Rows from block 2, named by matrix and row number. Rows with one number belong to one channel. Each number is 128 + 24 x the weight over the matrix's rms, rounded and kept within 0 to 255. All counts start at 0.
# convs0: first 3x3 conv (model.mid.0.convs.0.weight, 192x192x3x3), inputs 186-191, a 3x3 kernel for each
# convs1: second 3x3 conv (model.mid.0.convs.1.weight, 192x192x3x3, transposed), outputs 186-191, a 3x3 kernel for each
convs0.3 [169 134 108 166 116 105 102 162 147 194 127 113 130  86 163  98 129 135  95 177  97 122 125 147 184 105 133 147 135 145  74 104 160 126 107 130  90 126 148 130 113 179 121 171 152 141 170 162 117 122 108 142 128 133]
convs1.3 [145 148 122 108 113 143  99 120 128 133 129 126 147 166 175 136 176 136 149 121 119 130 156  98 181 128 116 105 131 153  98 150 101 112  77 167  87 115 123 129 125 159 147 166 113 106 111  51 143  80 128 129 115 151]
convs0.4 [152 118 136 145  81 126 102 149 105 104 152 126 157 125 126 123 109  92 126 111 127 150 151 127 117 133 139 187 135  95 151 101  94 163 129 122 100 158  97 134  89 137 121 135 138  89 136 148 157 108 132 120 120 106]
convs1.4 [123 119 165 133 108 127 120 180 116 125 123 137 118 128 138 134 126 123 117 139 146 113 141 135 114 126 156 125 126 158 110 133 130 165  91 136 101  74 160 116 114 178 119 109 108 108 106 118 122 130 133 125 103  86]
convs0.5 [119 144 158 111 134 125 133 100 120 154 119 129 102 139 149 134 104 167 136 124 154 127  92 148 165 142 187 128 115 101 157 141 166 168  88 120 131 131 154 144 135 124 145 132 113 137 116 124 155 129  96 139  99 122]
convs1.5 [ 85 105 159 144 132  67 134 126 121 139 134 148 122 145 140 125 113 162 167  93 125 121 143 131 128 124 139 141 109 158  92 123 136 177 128 131 189  84 145 121 118 141 110 150 157 101 111 162 166 142 156 128 129 138]
convs0.6 [104 113 175 106 147 140 139 122 133 144 139 146 178 104 132 134 148 164  97 128  69  97 160 166 172  68 148 126 145 110 133 145 109 160 109 137  90 113 138 162 126 107 146 183 125 118 164 151  68 125 144 134  90 133]
convs1.6 [117 136 154 112  98  92 117 137 136 129 126 148 162 151 117 115 147  72 142 131 105 137 169 120 125 164 150 146 143 153 110 125 111 170 124 133 181 144 126 123 158  87 143 114  95 114 100 170 101 173 137 127 155 145]
convs0.7 [ 96  81 122 131 126 110 110 142 149 156 139 120 127 127 108 108 104 136 123 136 146 111 136 167 124 133 123 108 108 141 150 118 149 140 133 127 134 120 120 139 121 176 118 105 154 133 101 117 127 106 111 110 150  82]
convs1.7 [131 155 115 127 124 108 140 128 155  60 155 155 132 146 117 131  75  93 131 136 156 115  98 132 122 107  64 127 117 115 107 142 126 146 110 125 113 116 114 140 109  91 147 149 142  97 151 111  94 116 109 128 130 140]
convs0.8 [121 140 132 129  97 135 126 137 123 121 133 146 130 104 115 127 122 124 126 113 116 133 164 136 122 114 100  84 123 115 124 166 127 105 107 130 166 106 121 119  85 144 105 147 132 156 149 123 133 119 167 126  69 138]
convs1.8 [124 140 129 133 145 103 146 152 146 133 135 129  93 121 157 159 123 180 135  93 140 145 113 124 173 156 129 141 131 120 116 131 180 136 129  87 106  98 155 124 106 124 143 124 142 118 117  90 135 101 124 196 104 154]
convs0.9 [102 146  83 142 112 119 147 146 176 184 105 123 118 114 134 105 123 127 142 109 144 160 149  74 109 171 138 103 133 116 108 135 149 163 134 119 130  99 109 138 119 143 145 110 160 127 132 114 164 131 102 126 137 120]
convs1.9 [149 128 134 114 136 121 124 124 156 183 143 117  93 139 156 117 105 129 186 124 143 120 151  92 113 103 147 135 128 115 118 109 113  94 137 137 125 156 143 127 128 110 134 146 133 114 136 102 121 148 128  94 114 180]
convs0.10 [102 117 124 135 125 107 111 131 178 133 131 124 137 112 134 134 153 150 138 166 149 144 136 105 103 195 129 164 107 128  98 100 111 127 148 120 131 132 154 151 158  91 130 149 107 130 165 139 125  93 123 140 198 116]
convs1.10 [117 103 102  84 108 145 126 138  93 119 102 148 104 114 123  86 136 112 114 154 123 108 137 171 125 105 125 182 175 134 106 131 154 135 138 143 151 136 146 144 155  98 130 155 126 184 137 135 102 142 105 139 138 121]
convs0.11 [115 113 165 116 145 135 119 124 137 147 147 141 115  98 103  99 148 116 149 127  78 116 103 182 145 169 160 135 124  89 102 115 109  90  79 104 125 100 164 113 121 117 116 196 132 142 168 160 136 171 128 132 137 112]
convs1.11 [126 138 124 124 147 129 151 110 124  78 102 140  88 156 138 142  76 125 129 115  84 130  92 101 124 130 119 147 134 149 151 126 152 127 138 103 108 128 125  99 147 121 156 128 157 170 125 125  93  92 131 157  63 151]
convs0.12 [138 139 121 108 133 109  98 100 104 108 123 133 118 102 103 167  74 111  73 115 107 131  95 149 145 141 126 150  79 152 134 115 122  80 135 114 157  76 147 112 159 144 180 159 134 116 149 149 112 134 101 103 103 146]
convs1.12 [168 114 128 144 108 102 113 132 121 119 107 137 141 136 139 159 143  87 115 130 150 109 133 117 114 136  94 113 114  97 156 124 149 132 166 123  92 131  97 127 141 105 122 141  81 134 126 119 100 141 136 128 110 131]
convs0.13 [103  65 130 105 116  89 114 116 126 162 103 103 132 109 115 123 150 123  77 113 106 122 134  62  63  96 124 118 124 100 141 147 118 110 115 136 127 167 134 119 194 147 157 103 129 120  85 136 107 115 137 100 121  92]
convs1.13 [122 131  71 124 111 127 135  86 109 139 148  85 127 127 133 159 111 152 125 118 168 141 147  94 135 148 108 123 148  99 149 105 119 124  93 124 144 135 127 180 168 105 112 149 144 140 146 119 125 141 101 124 101 123]
convs0.14 [132 144 127 137 120 108 137 139 113 152  85 151 115 148  92 150 114 153 109 115 116 147 169  81 154 136 142 119 147 140 134 149 132 117 133 125 104 100 135 152 132  90  96 144 108 111 135 178 101 152 151 133 136 113]
convs1.14 [ 89 122 101 130 115 120 166  91 134  51 114 146 113 106 111 105 138 129  77 106 145 112  99 107 109 132 110 169 146 130 101 106 104 117 126 128  99 163 125  77 158 134 143 153 116 129  63 121 153 166 123 133 116  96]
convs0.15 [155 128  95 106 129 128 142  81 121 127 152 133 119 133 157 167 129 106 152 114 133  95 122  56 135 137 146 143 146  93 169 153 136 123 186 164 169 159 176 106  86 146 165 114 138 110 142 141 102 137 141 124 153 142]
convs1.15 [ 85  79 145 133 111 144  95 120 101 116 104 134 156  85 145 132 148 150 154 128 144 127 146 164  93 137 109 161 138 140 140 146 157 118 136 125 115 118 104 130 144 116 138 126 132 124 127 146 122 107  97 151 171 129]
convs0.16 [144 105 127 169 154 126 161 167 125  99  92 133 154 136 103 113 152 159 159 128 140 201 115 112 125 124 174 126 143 147 127  97 101 171 125 117  80 116 127 130  97 113 134 128 104 159 126 154  93 128 139 143  72 122]
convs1.16 [104 161 162 129 121 113 103 115 112 121  97 121 132 153  95 105 105  81 116 151 132 108 149  99  96 119 161 130  99  90 108 160  99 103 133 133 168 136 119 164 138 145 141  90 103 130 135 129 102 144 104 147 119  64]
convs0.17 [162 140 109 147 141 125 105 115 122 137 156 125 110 144 123 143 153 134 152 119 133 116 117 126  76 150 120 154  94 104  98 120 167 123 100 145  97 119 157 134  85 123 115 115 178 122 130 174 150 125 154 119 124 110]
convs1.17 [147 104 123 150 147 112 122  69 162 124  97 126 121 120 113 107 133 121 114 121 147 128 143 137 103 122 164 131  95 104 146 151 149 135 109 153 125 141 133 122 130 178 139 128 133 167  97 156 142 111 138 155 117  91]
convs0.18 [142 108 121  93 180 129 125 131 147 116 148 104 148 139 152 136 150 140 129 156 130 136  89 126 102 143  98 119 152 114 123 164 106 106 171 137 152 129 115 133 124 136 143 127 146 120 116 154 130 128 127  96 139 147]
convs1.18 [149 135 108 170 156 125  95 107 160 135 121  95 111 158 124 125 125 116 130 131 110 115 124 119 134 129  93 119 133 117 161 157  93 140 142 134 112 142 124 148  85 104 159 109 150 140 145 117 134 128 111 132 149  91]
convs0.19 [121 167 142 136 163 144 113 135 111 124  70 116 115 112 142 168 135 133 126 129 137 111  98 113  90 136 101 144 126 131  94  89  35 130 146 120  94  90 142 177 156 137  93  89 128 147 120 105 169 111  91  76 105 139]
convs1.19 [130 154 106 107 162 119 107 133 115 138 157 165 115 126 129  77 117 109 136 133  86 110 150 147 113 110 129 143 117 114 134 120 104  89 137 119 177 143  50 109 118 110 112  98 142 153  93 102 136 121 124 105  40 118]
convs0.20 [136 104 114 135 109 136 127 159 103 146 167 158 148 142 116 152 182  98 135 150 134 134 148 123 130 129  97 157  98 123 138 113  85 107 104 131 145 121 107 150 111 131 119 143 166 136  95 127 111 144 111 125 130 134]
convs1.20 [ 82 125 110 144 166 156 114 148 113 140 123 109 146 117 170 145 134 131 119  90 118 141  94 145  75 129 135 115 149 168 168 111 168 124  89 138 119 113 130 126 131  91 115 136 119 218 121 127 131 108 151 127 155 105]
convs0.21 [136 126 127 169 111 180 133 149 158 137 100 138 121  87 124  98 157 148 118 141 175 125 137 103 118  93 130 106 182 150 150 121 130 127 160 135  89 131  91 128 136  84 137 133 126 137 149 163 128 152 116 119 135 138]
convs1.21 [181 150 146 144 124 126 116 209  96 181 125 140 100 139 115 138 120 131  78 102 118 106 118 150 129 132 108 123 143  94 128  87 134 124 171 109 123 100 149 142 131  71  98 150 104 161 125 149 133 128 114 130  94  97]
convs0.22 [138 151 113 149  98 127 136  88 125 139 165 112 139 133 152 117  99 103 188 158 129  97 164 123 117 139 132 154 133  86 143  99 169 133 139 100 188  93 105 163 152 147 154  92 129 102 126 115 112 125 125 152 113 117]
convs1.22 [117  84 147 111 128  91 129 176 125  92  90 117 144  98  90 121 123 129 167 148  98 143 114 183 122  79  80 131 119  82 137 129 155 120 128 100 152 119 158 135 162 142 150 167  88 140 111  89  96 169 126 130 126 117]
convs0.23 [138 123 153 130 100 137 142 115 129 144 126 148 154 153 133  79 134 110 101  85 110 142  85 112 144 171 105 145 118  79 146 112 149 164 123 154  83 143 133 137 138 129 151 110 129 160 149 182 128 107 120  59 134  65]
convs1.23 [131 161  98 137 165 110 193 128 168 118 135  90 138 144 128 136 139 106 113  84  95 115 104 126 129 146 120 125 111  97 120 142 115 111 135 126 135 106 148 111 150  80  98 143 131 154 145 101  80 123 165 112 152  92]
convs0.24 [128 107 128 125 128 129 105  99 130 100 116 109 108  99 135 126 116 152 149 159  78 116 121 110 122 123 110 145  85 145 113 165 135 144 105 106 110 124 125 155 118 138 127 161 101 151 121 128 162  93  98 124  96 121]
convs1.24 [174 123 183 133 127  81 135 141 119 141  98 108 144 123  90 101 108 124 159 146 101 125 139  91 105 138 119 130  87 108 103 132 109 124 152 121 117 133 163  38 106 118 100 123 136 106 140 114 133 113 120 118 128 141]
convs0.25 [110 117 160 172 168 108 154 178 113 110 126 146 140 155 122  98  96 123 158 133 108 107 153 133 131 128 166 121 127 107 103 170  77  99 133 104  88 119 144 159 135 127 125 133 127 141 147 114 151 122 122  54  75 125]
convs1.25 [ 85 131 118 136 168 115 152 136  65 152 123 135 158 116 143 145 138 127 121 101 128  88 135 101 136 166 131 154 141 154 151 140 136 164 108 107 138 136 133 133 112 113 159 113 116  81  89 169 107  92 124 134 104 105]
convs0.26 [115 101 127 131 166 139 126 141 121 126 153 156 102 104 174  92  90 157 147 104 129 150 141 143 148 155 106 134  96 118 134 100 116 123 144 152 163 144 120 111 105 165  88  82 140 170 119 109  93 113 174 130 172  67]
convs1.26 [126 143 136 114 126 132 100 161 115 150 122 148 129 150 116 106 128  82 120 120 134 105 115  80 108 157 126 127 129 102 106 141 102 142 129  94  65 128 113 145 120 121 106 159 102 108  94  92 130 130 144  91 103 160]
convs0.27 [130 157 121 106 103 168 126 135 155 124  87 116 102 136 107 121 126 119 163 160 121 115 113 163 126 116  98 118 106 123 156 122 118 115 115 176 141 113 130 139 110 156 127 124 144 109 149  92 107 142 115 135 111 149]
convs1.27 [144 158 111  77 112 158 108 119 149 111 115 132 130 136 160 104 124 139 132 120 132  86 115 127  83 127 109 109 119 123 124 141 137 140 109 134 111 162 124 104 124 128 113 159 100 113 139  96 165  99 133 159 106  45]
convs0.28 [138 137  99 114 140 147 126 172 167 129 100  78 127 175 120 127 148 133 170  93 165  77  94 123 107 153 161 144 112  59 131 136 159 130 129 125 134 158 133 119 109 138 168 125 137 146 113  83 126 142 150 116  81 100]
convs1.28 [ 90 118 158 144  79  87 130 103 142 149 110 107 150 143 137 134 122 131 136 142 125  85 156 134 136 103 135 164 158 110 146 126  77 158 112 144 116 176 124  90  88 121 115 111 137 119 142 107 134 127 184 105 146 124]
convs0.29 [ 99 187  88  95 143 129 110 155 108 112 140 148 110 115 147  95 111 171 147 100 117 125 116 139 115 107 156 154 123 152 152 121 153 159  89  75 156 106 130 162 137 115 126 127 125 137 115 156 114 136 133 134 135 133]
convs1.29 [111 122 148  98 142 128 139 148 113 119 128  78 125 139 103 172  99 118 157 141  84 155 137  94 106 122 112 124  77  92 132 171 157 162 133 144 135 146 130 116  98 121 105 164 134 132 134 105 143 141 142 115 138  77]
convs0.30 [151 137 132 109  76 143 140 170 157 120 116 158 153 165 141  97 171 149 127  89 137 111 128 117 169 148 162 121 168 144  89 131 140  99 123 116 153  98 161 148 154 129 138 129 130 128  94 136 125 114 108 130 122 124]
convs1.30 [103  90  97 180  85 166 149 145 113 131 152 161 140 111  98 113 150 139 116 116  82 119 149 135 115 152 179 123  88 132 111 119 136 150 123 139 148 142 146 107 105 123 107  98 111 112 163 106 124 155 140 148 151  97]
convs0.31 [132 110 136 153 120  88  73 149 111 161 137 159 149  98 159 155 144 141 133 159 146 122 102 124 106 178 102 157 124 124 150 150 122 122 138  86 128 115 140 159 108 102 158 122 102 129 125 158 156 135  95  87 108 126]
convs1.31 [116 124 110 150 115 109 126 107 123  98 175 101  62 101 102 144 113 150 137 113 131 102 103 127 144 105 123 122 149 115 165 102 123 133 116 131 194 152 106 132  93 130 114 137 124 148 117 129 164 116 164 154 172 117]
convs0.32 [135 144 127  87 136 142 122 177 138 170 147 125  92 120 116 138 140 108 123 164 158 151 119 126 129 116 131 124  91 130 122 146 110 140 112 149 152 129 168 142 118 176 126 118 106 149 147 107  75 122 147 132 157 140]
convs1.32 [159 145 122 127 138 125  80 127 145 124 131 131 101 104  96 115 161  92 153 101 120 112 126 100 107 170 125 136 142 129 101 135 122 119 123 132 125 160 142 153 176 134 168 171 128 157 167 132 123 131 110 120 155 125]
convs0.33 [146 143  99 165 140 104 158 145 170 104 186  77  75 147 139 110 197 130 104 107 130  95 113 108 147 122 121  97 106  97  93 110  93 147 113 134 113 147 133 112 148 151 144 157 156 203 126 161 121  98 153 133 163 131]
convs1.33 [137 133 143 105 114 159 121 121 131 126 146 116 139 102 143 158 117 141 126 152 126 117 134 112 148 146 173 155 128 161 143  87 122 145 139 136 144 111 136 124 152 107 123  95 153 111 121  86 170 114 135 125 104 144]
convs0.34 [157 151 119 148 180  90 114 124 133 139 133  92 166 150 142  99 133  95 147 172 104 132 143 123 112 137 126 149 125 174 118 110 147  89 149 154 113 138  85 127 143 158 157 117  90 143 177 129 170 115 119 129  96 142]
convs1.34 [113  92 114 154 138  95 127 140 152  94 139 136 167 115  92 147 106 147 105 124 162 156 139 137 131 154 110 126 112 140 133 144 121  95 128 145 125 140 134 126 126 117  86 113 155 130 132 101 100  71 127 154 143 126]
convs0.35 [134 117  93 167 115 102 114  97 136 109  97  78 146 121 144 134 159 127 153 141 130 132  64 112 182 124 107 125 121 129 106  91 113 115 125 106 145 121 116 124 116  99 123 131 125 112  87 142 103 117 138 192 152 112]
convs1.35 [127 117 162 110 106 133 116 128 128 139 105 131 142 135 139  98 105  94 149 129 150 102 100  97 155 112 172 129  86 153 134 112 131 104 101 115 102 110 155  98 143 155 160 127 147 132 111 121 148  75 163 126 131 108]
convs0.36 [154 132 124 112 120  81 127 110 145 157 102 170 141  95  81 122 165  88 123 104 128 120 123  97 137 171 107 130 152 114  86 108 159 128 187  67  56 126  93 149 125 148 112  80 117 144 107 122 146 135 121 210 151 125]
convs1.36 [147 132 145 123 135 104 108 117 116 118  98 120 133  89 113 172 119 120 142 154 103 127 146  82 112 171 133 148  90 109 106  67 128 121 100 165 184 119 126  82 135 168 124 110 123 125 115 126 132 101 135  81 122 150]
convs0.37 [185  93 113 123 112 174 112 133 144 110 124 142 167 142 111 139 128 151 104 121 102 122 135 189  93 129 120 161 114 144 144 126 119 142 148 123 187 168 121 130  97 167 121 182 102 100 113 160  95 125 116 119 133  92]
convs1.37 [117 120 103 108  92 153 132 153 123 145 124 135 131 102 144  91  75 145  94 135 121 117 127 140 133 141 111 129 144 121 135 114 135 134 150  98 143 119 151 117 104 122 117 117  85 118 140 136 138 142 117 160 123 105]
convs0.38 [115 137 149 161 106 105 165 135 105 171 144 104 142 134 122 108 120  98 115 133 109 131 114  66 154 146 106 129  94 105 156 143 104 137 136  76 120 124 136 135  79  92 146 207 148 156 112 145 127 125 128 141 141 103]
convs1.38 [147  81 149 130 121 112 105 169 141 144  68 141 110 138  95 142 127 136 109 114 118 130 136 109 121 127 124 111  85 142 103 137  98  82 151 106 130 104  93 108 113 110 111 121 105 133 115 128 145 115 118 159 139 155]
convs0.39 [152 133 168 112 125 101 139 111 137 142 117 132 182 140 144 152 144 128 113 151 117 141  96 159 147 126 111 160 133 153 190 127 115 127 131 154 110 168 141 109 123 121 107 126 125 141 127 140 129 145 104 113 125 131]
convs1.39 [116 156 142 124 132  81 115 175 127 135  90 109 122 136 130 124 102 103 132 138 176 110 125 136  86 138 115 130 138 152 109 161 125 117 127 100 160 161 123 127 135  94 139 166 109 157 139  97 149 113 144 139 140  76]
convs0.40 [140 101 153  87 117 135  92 117 147 101 120 135 156 121 148 145 180 141 107 131 140 111 124 138 147 144 129  95  99 184 168 144 154  72 140 116 140 150 123 108 131 153 145 122 122 144 101 152 146 108 125 107 152 144]
convs1.40 [120 168 129 140  87 107 123 134 126 134 110 148 122 116 143 134 135 158 136 191 124 126 152  85 125 134 112 110 131 135 136 112 118 100 108 128 119 136 110 132 160 112 157 116 135 147 105 118 143 124 156  90 123 101]
convs0.41 [137 113 155 176 148 129 161 128 175  83 136 113 125 147  85 142 184 124 148 137 135 120 139 114 107 153  98 118  95 130 112 108 122 132 165 136  90 142 125 185 141 101 101 106 177 158 149 107 138 144 141  90 172 174]
convs1.41 [150 150 129 135 131  86 106 180 117 164 115 144 131 186 147 127 130 123 107  93 127 125  68 143 168 146 143 127 145 105 113 140 161  52 107 149 121 117 129 140 121 116 166 169 130 171 122 126 136 145 141  60 117 130]
convs0.42 [ 96 153 138 124 145 164  97 127 127 104 136 119 139 100 115 150 114 107 134  99 122 133 133 159  95 117 131 108 139 159 102 137 147  76 130 114 107 164  92 105 168 132 134  88 131  99 148 179  86 138 134 143 128 105]
convs1.42 [142 142 141 125 120  90 107 111 149 125 157 112 157 127 116 149  96 147 102 139 176 117 114 125  94 179 124 145 151 147  83 145 137 114 110  80 108 149 165  65 131 113 114 150 127 124  57 130 163 132 143 168 119 104]
convs0.155 [144 121  83 121 145 142  77 117 133 108 138 132  94 115 157 118 123 149 120 133 120  94 117 133 121 101 112 134 143 137 119 121 100 114 160 108 111 140 107  84 114 121 116 123  85 124 106 126 153  94 144  81 174 129]
convs1.155 [129 121 135 116 113 126 125 133 129 154 104 108 140 155 161 141  53 126 137 138 110 138 146 100  93 140 119 142 166 114 141 157 104 117 159 107 141 141 140 122 110 126 127 144 128 124 128 125 127  87 147  91  92 112]
convs0.156 [115 126 139 137 119  97 128 181 175 146 125 150 112  92 114 107  97 131 121 137 110 112 126 148 171 121  89 124 110 156 113  91 109 180 127 112 131 154 119 116  83 188 169 109 106 153 163 174 136 114 160  81 147  52]
convs1.156 [157 142 118 119  85 150 138 107 118 106 105 101 107 174 158 152  84 130 140 137 133 122 113 107 128 112 131 155 145 132 122 118 165 129 123 115 108 135 113 171 109 124 170 120 137  94  97  95 121 140 118 126 142 163]
convs0.157 [115 126 166 146  96 133 119 112 131 119 107 125 104 134 126 149 177 179 131 121 154 118 143 126 137 160 120 108 141 116 137 126 111  95 167 133 113 144 151 193 125 139 107 132 149 100  79 135 136 175 138  85  95 146]
convs1.157 [131 167 128 116 152  69 163 138 155 114 164 111 120 118 121 131 136 170 131 144 134 155 112 152  94 156 115  92 121 123 117 113 142 115 136 133 138 112 156  96 123 112 123 161 126 144 142 134  76 112 147 100 127 115]
convs0.158 [161 134 169 116 113 144  99 116  97  62 110 133  71 130 146 115  96 151 161 131 135 130 159 160 128 109 120  96 121 139 154 117 122 151 171 158 163 167 122 102 108  87 129 111 169  77 143 121 134 145  95 127 128 174]
convs1.158 [127 136 190  70 127 126 135  98 129 164 165 115 157 167  70  92 145 115 123 144 168 135 141 120 112 120 112 101 123 164 149 146  77  89  90  83 114 154 132 191  96 117  89 159 143 134 128 139 108 116 105  97 140 126]
convs0.159 [160 150  97 112 129 173 134 105 121  82 154 119 163  84 124 104 129 182 103  69  97  94 103  71 127 125 198 158 143 115 134  68  98 110  93  81 139  86 127 134 140 121 190 124 123 111 106 114 141 102 136 130 132 132]
convs1.159 [100 146 169 181 164 158 129 140 155 149 147 140 146 151 101 118  70 145 127 101 142 188 136 165 127 124  96 120 127 136 153 134 104 114 113 153 107 109  88 119 121 106  90 114 112 120 144 124 131  99 161 153 130 117]
convs0.160 [151 105 114 108  68 108 128 136 149 112 134 148 127 112 128 117 112 144  80 127 101 132 114  68 145 114 136 177  93  82 125 141 145  86 122 104 148 109 156 122 105 168  74  97 107 107 122 123 123 106 153 158 137 106]
convs1.160 [130 104  77 121 140 138 117 137 156 129  66 164  90 114 119 138 159 134 125  99 105 140 163 164 139 137 104 123 175 122 123 144 119 163 117 162 136 129 146  95 113 153 135 171  98 134 154 130 124 127 111 129 145 121]
convs0.161 [144 100 148 129 130  91 144 140  99 138 161 110 179 126 105 127 159 112 143 155 143 157 139 122 121 208 161 135 175 174 114  75 103 121 136 148 170 159  82 116 109 161 139  89 102 163 145 124 181 129 104 157 157 146]
convs1.161 [145  91 142 146 116 102  96 124 126 131 110  93  98  48 123 109 115  80 125 138 110  79 135 125 139 189 137 168 133 143 161 123 182 162 168 162 127 123 120 117 128 127  99  80  89 123 162 120 124 137 137 167 120 105]
convs0.162 [156 114 155 168 142 112 141 134 110 130 134 107  84 156 170 107 153 118 107 162 147  83  91 115 149  94 124 143  98 122 151 121 159 103 154  44 101  95 168 102 129 102 120 127 130 108 153  98 145 124 132 187 116 145]
convs1.162 [ 98 137 157 119  84 156 167 139 109 145 119 123  96 129 113 152  88 131 127 181 116 126 149 132 141 131  78 157 158 142 125 137 160 173 143 128 109 113  93 153 144 162 155 125 155 132 152 169 160 142 123  91 143 140]
convs0.163 [ 98 163 126  95 148 121 135 132 112 184 113 113 119 156 162 141 136 136 175 154 152 129 166 147 158 128 119 144 145 114 148 152 110 120 148 125 117 139 110 127 163 107 112 114 136 117 146 119 134 114 149  78 130 105]
convs1.163 [137 142 138 154 172 136 198 115 129 144  97 142 127 141 124  92 138  79 142 130  91 142 153 154 131 138 133 128 109 153 112 112 131 116 126 126 145 144 133  94 167 146 182 138 136 138 143 128 107 143 115 109 128 138]
convs0.164 [145 121 130 157 165 101 117 132 128 131 146 142 116 132 153 119  89 135  97 112 140 150 136 133 128 131 138 113 105 116 105 121 133 116 124 143  87  99 152 141 139 139 131 133 163 122 128 131  83 109 136 150 129 145]
convs1.164 [158 115 125 152  71 141 130 132 145 115 130 144  95 104  98 144 150 113 140 124 149  96 110 139  80 162 105 148 146 114 104 167 109 131 129 121 140 130 151 134 112 106 162 133 167 113 143 121 151 127 120 111 116  88]
convs0.165 [150 128  95 126 117 140  67 150  99 145  97 105 144 139 145 146 140 125  87 108 122 119 117 129 123 131 166 110 149 106  95 113 184 110 121 157  98 135 108  99 149 154 148  94 108 134 162 154 138 149 152 139 149 142]
convs1.165 [181 115  73 154 130  91 131 160 119 108 107 142 128 127 105 155 139 136 132  93 142 106 123 109  71 108 102 133  92 126 116 135 135 111 128 120 131 117 154 138 129 153 112 131 152 108 144 122 169 170 146 142 149 126]
convs0.166 [138 141 143 142 119  61 170  97 124 121 132 151 123 147 143 101 119 175 112 119 102 100 155  87 116 165 171 146 138  78  97 124 143 111 133 127 133 158  88 168 133 129 121 110  91  97 155 139 115 109 170 173 119 182]
convs1.166 [132 146 165 134 156 110 126 158 120 154 136 144 148 125  99 132 149 102 126 140 107 115 153  94 132 138 136 128 131 145 183 142 141 127 145 128 169 136 142  91 127 108 103 115  94 142 148 162 118 137  87 125  98 134]
convs0.167 [118 132 103 173 148 113  97 146 148 103 135 105  96 152 131  74 143 150 125 125 133 144 175 113 108  93 135 149  91 128 127 170 126 139 137 117 137 184  98 118 142 167 137 143 124 120 124 118 167 117 131 128 184  94]
convs1.167 [ 98 137  88 140 140 130 129 107 124 134 164 112 134 180 160 116 120 145  79 129 139 119 160 141 124 202  57 101 135 128 135 204 158 121 103 146 172 135 122 133 138 137 177 116 143 136 124 112  87 149 117 128  92 102]
convs0.168 [121 103 116 115 111  91  65 131  98 137 147 106 135 144 172 106 171 141 123 121 148 109  93 145 124 143 159 146 118  85 138 111 129 136 146 138 151  91 125  82 182 124 144 130 114 160 168 123 115 140 164 151 150 147]
convs1.168 [139 107 137 120 144 148 162 203 124  93 163 113 110 130  85 103 122  99 168 149 114 125 150 143 112 147 140 167 132 114 135  87 117 122 132 101 115  96 134 104 134 132  98 156  97 140 131 138 130 125 134 114 103 108]
convs0.169 [163 170 162 131 166 145 126 123 119 143 116 144 125 103 166  90 123 115 117 138 127 137 158 121 127 132 114 123  94 143 130 140 137 134 106 133 136 104 158 136 151 123 125 156 132 140 125 122 149  97 108  88 146 129]
convs1.169 [163 141  73  86 154 117  91 141 113 107 134 138 142 121 116 134 116 155 179 159 151 155 154 109 188 112 151 164 110 129 137 136 132 152 113  98 103 157 123 109 142 154 136  99 117 111 121 157 150 177  97 121 114 141]
convs0.170 [131 137 143 143 136 119  90 168  81 137 139  85 136 118 154 168 140 128 141 136 131 158 138 114 133 152 124 126  93 129  85 157 119 157 155 126 131 173 190 123 144 133 104  96 147 145 135 146  91 104 110 100 128 107]
convs1.170 [134 129 113 127 113 166 117 184  91 155  84 126 165 128 101 131 102 114 108  84 122 179  78 118 142 128  96 129 119 155 140 117 120 125 118 120 118 176  90 134  89 137 143 137 138 122 132 165 130 139 123 177 127 110]
convs0.171 [ 87 174 114 147 117 114 105 156 105 156 107 150 134  97 152 170 113 129 115 120 143 124 103  93 137 203 113 144 139 113 138 117 141 126 121 115 129 113  49 122 146 157 112 106  81  66 134 102 167 119 126 127 162  78]
convs1.171 [ 68 111 139  98 151  99 142 123 109 157 147 115 116 115 138 111 133  66 122 104 137 135 113  98  67 163 132 120 134 174 134 146 138  75 117 120  92 148 120 118 146 132 149  84 133 129 151 145 147 104 113 143 101 128]
convs0.172 [149 135  96 102 147 112 118 169 139 131 101 143 135 105 122 159 149 113 160 152 108 127 110 122 140 186 151  96 142 132 186 137 130  73 116 120  77  99 139 177 124 102  67 157 138 118 125 144 106 127 143 143  99 134]
convs1.172 [125 104 137 138  98 127  99 116  97  98 134 160 149  96  85 103 149 158 120 156 144 141  95 109 137 116 175 129 148 176  97 116 142  95 132 159 123 159 125 100 151 152 123 166 101 131 112 136 136 140 117 129 108 103]
convs0.173 [100 134 143 141 119 124 102 165 199 123 133 125 118 132  95  91 152 143 113 133 142 141 110 155  73 120  89  65  82 166  82 118 139 123 110 122 165 134 110 134  97 168 169 122  98 131  94  92  84  78 138 135 127 165]
convs1.173 [127 145 152 131  61 139 123 154 130 180 135 132 103 123 102 114 142  94 124 108 149 139 121 134 151 154 152 151 135 105 103 157 114 188 142 158 154 119 130  72  90 106  85 130 139 131 118 122 150 165 134 107 148 154]
convs0.174 [143 135 120 125  96  95 110 135 159 126 105 122  90 138 155 104 105 142 131 135 160 144  87 134 126 112 143 197 166 128 154  86 105 144 136 123  79 134  88 111  96 142 112 140 144 122 129 132 128  91 143 124 166 122]
convs1.174 [116 139 162 114 106 112 175 118 159 131 121 202 123 170 127 118 178 138 128 109 130  88 113 119 135 135 149 133  99  92 100 141 141 120 134 135 134  85 130 173 121 164 124 178 157 120 121 122 132 146 129 190 144  89]
convs0.175 [133 114 118  96 113 104  94 116  90 141 159 124  90 154  82 110 136 107 165 135  71 116  95 105 152 122 170 131 170 105 113 119 191 154  89 134 145  81 127 127 106 173 145 122 118 116 103  53 137 116 149  86 110 159]
convs1.175 [107 153  89 129 128 149 119 116 143 143 134 156 118 126 136 157  88 116 107 134 172 128 149 100 131  83 126 170 161 129 112 130 144 150 144 137 143 126 100 136 195 152 121 112 138 142 107 170 135 110 127  94  72 121]
convs0.176 [ 77 159 106 160 128 162 109 159 149 152 105 108 128  53 122 121 138 170 170 121  97 145 119 105  97 126 106  97 142 156  95 112 118 163  95 123 158 137  72 135 146  86  99  88 112 126  71  90 128 117 119 121 174 139]
convs1.176 [151 102 121 146 133 115 141 127 168 166 165 121 129 147 160 127 144 138 123 139 152 116 127 115 139 121  99 137 196 106 148 137 115 132 123 162 130  87 168 124 151 124  97 118 114 135 143 117 126 126 113 167  91 164]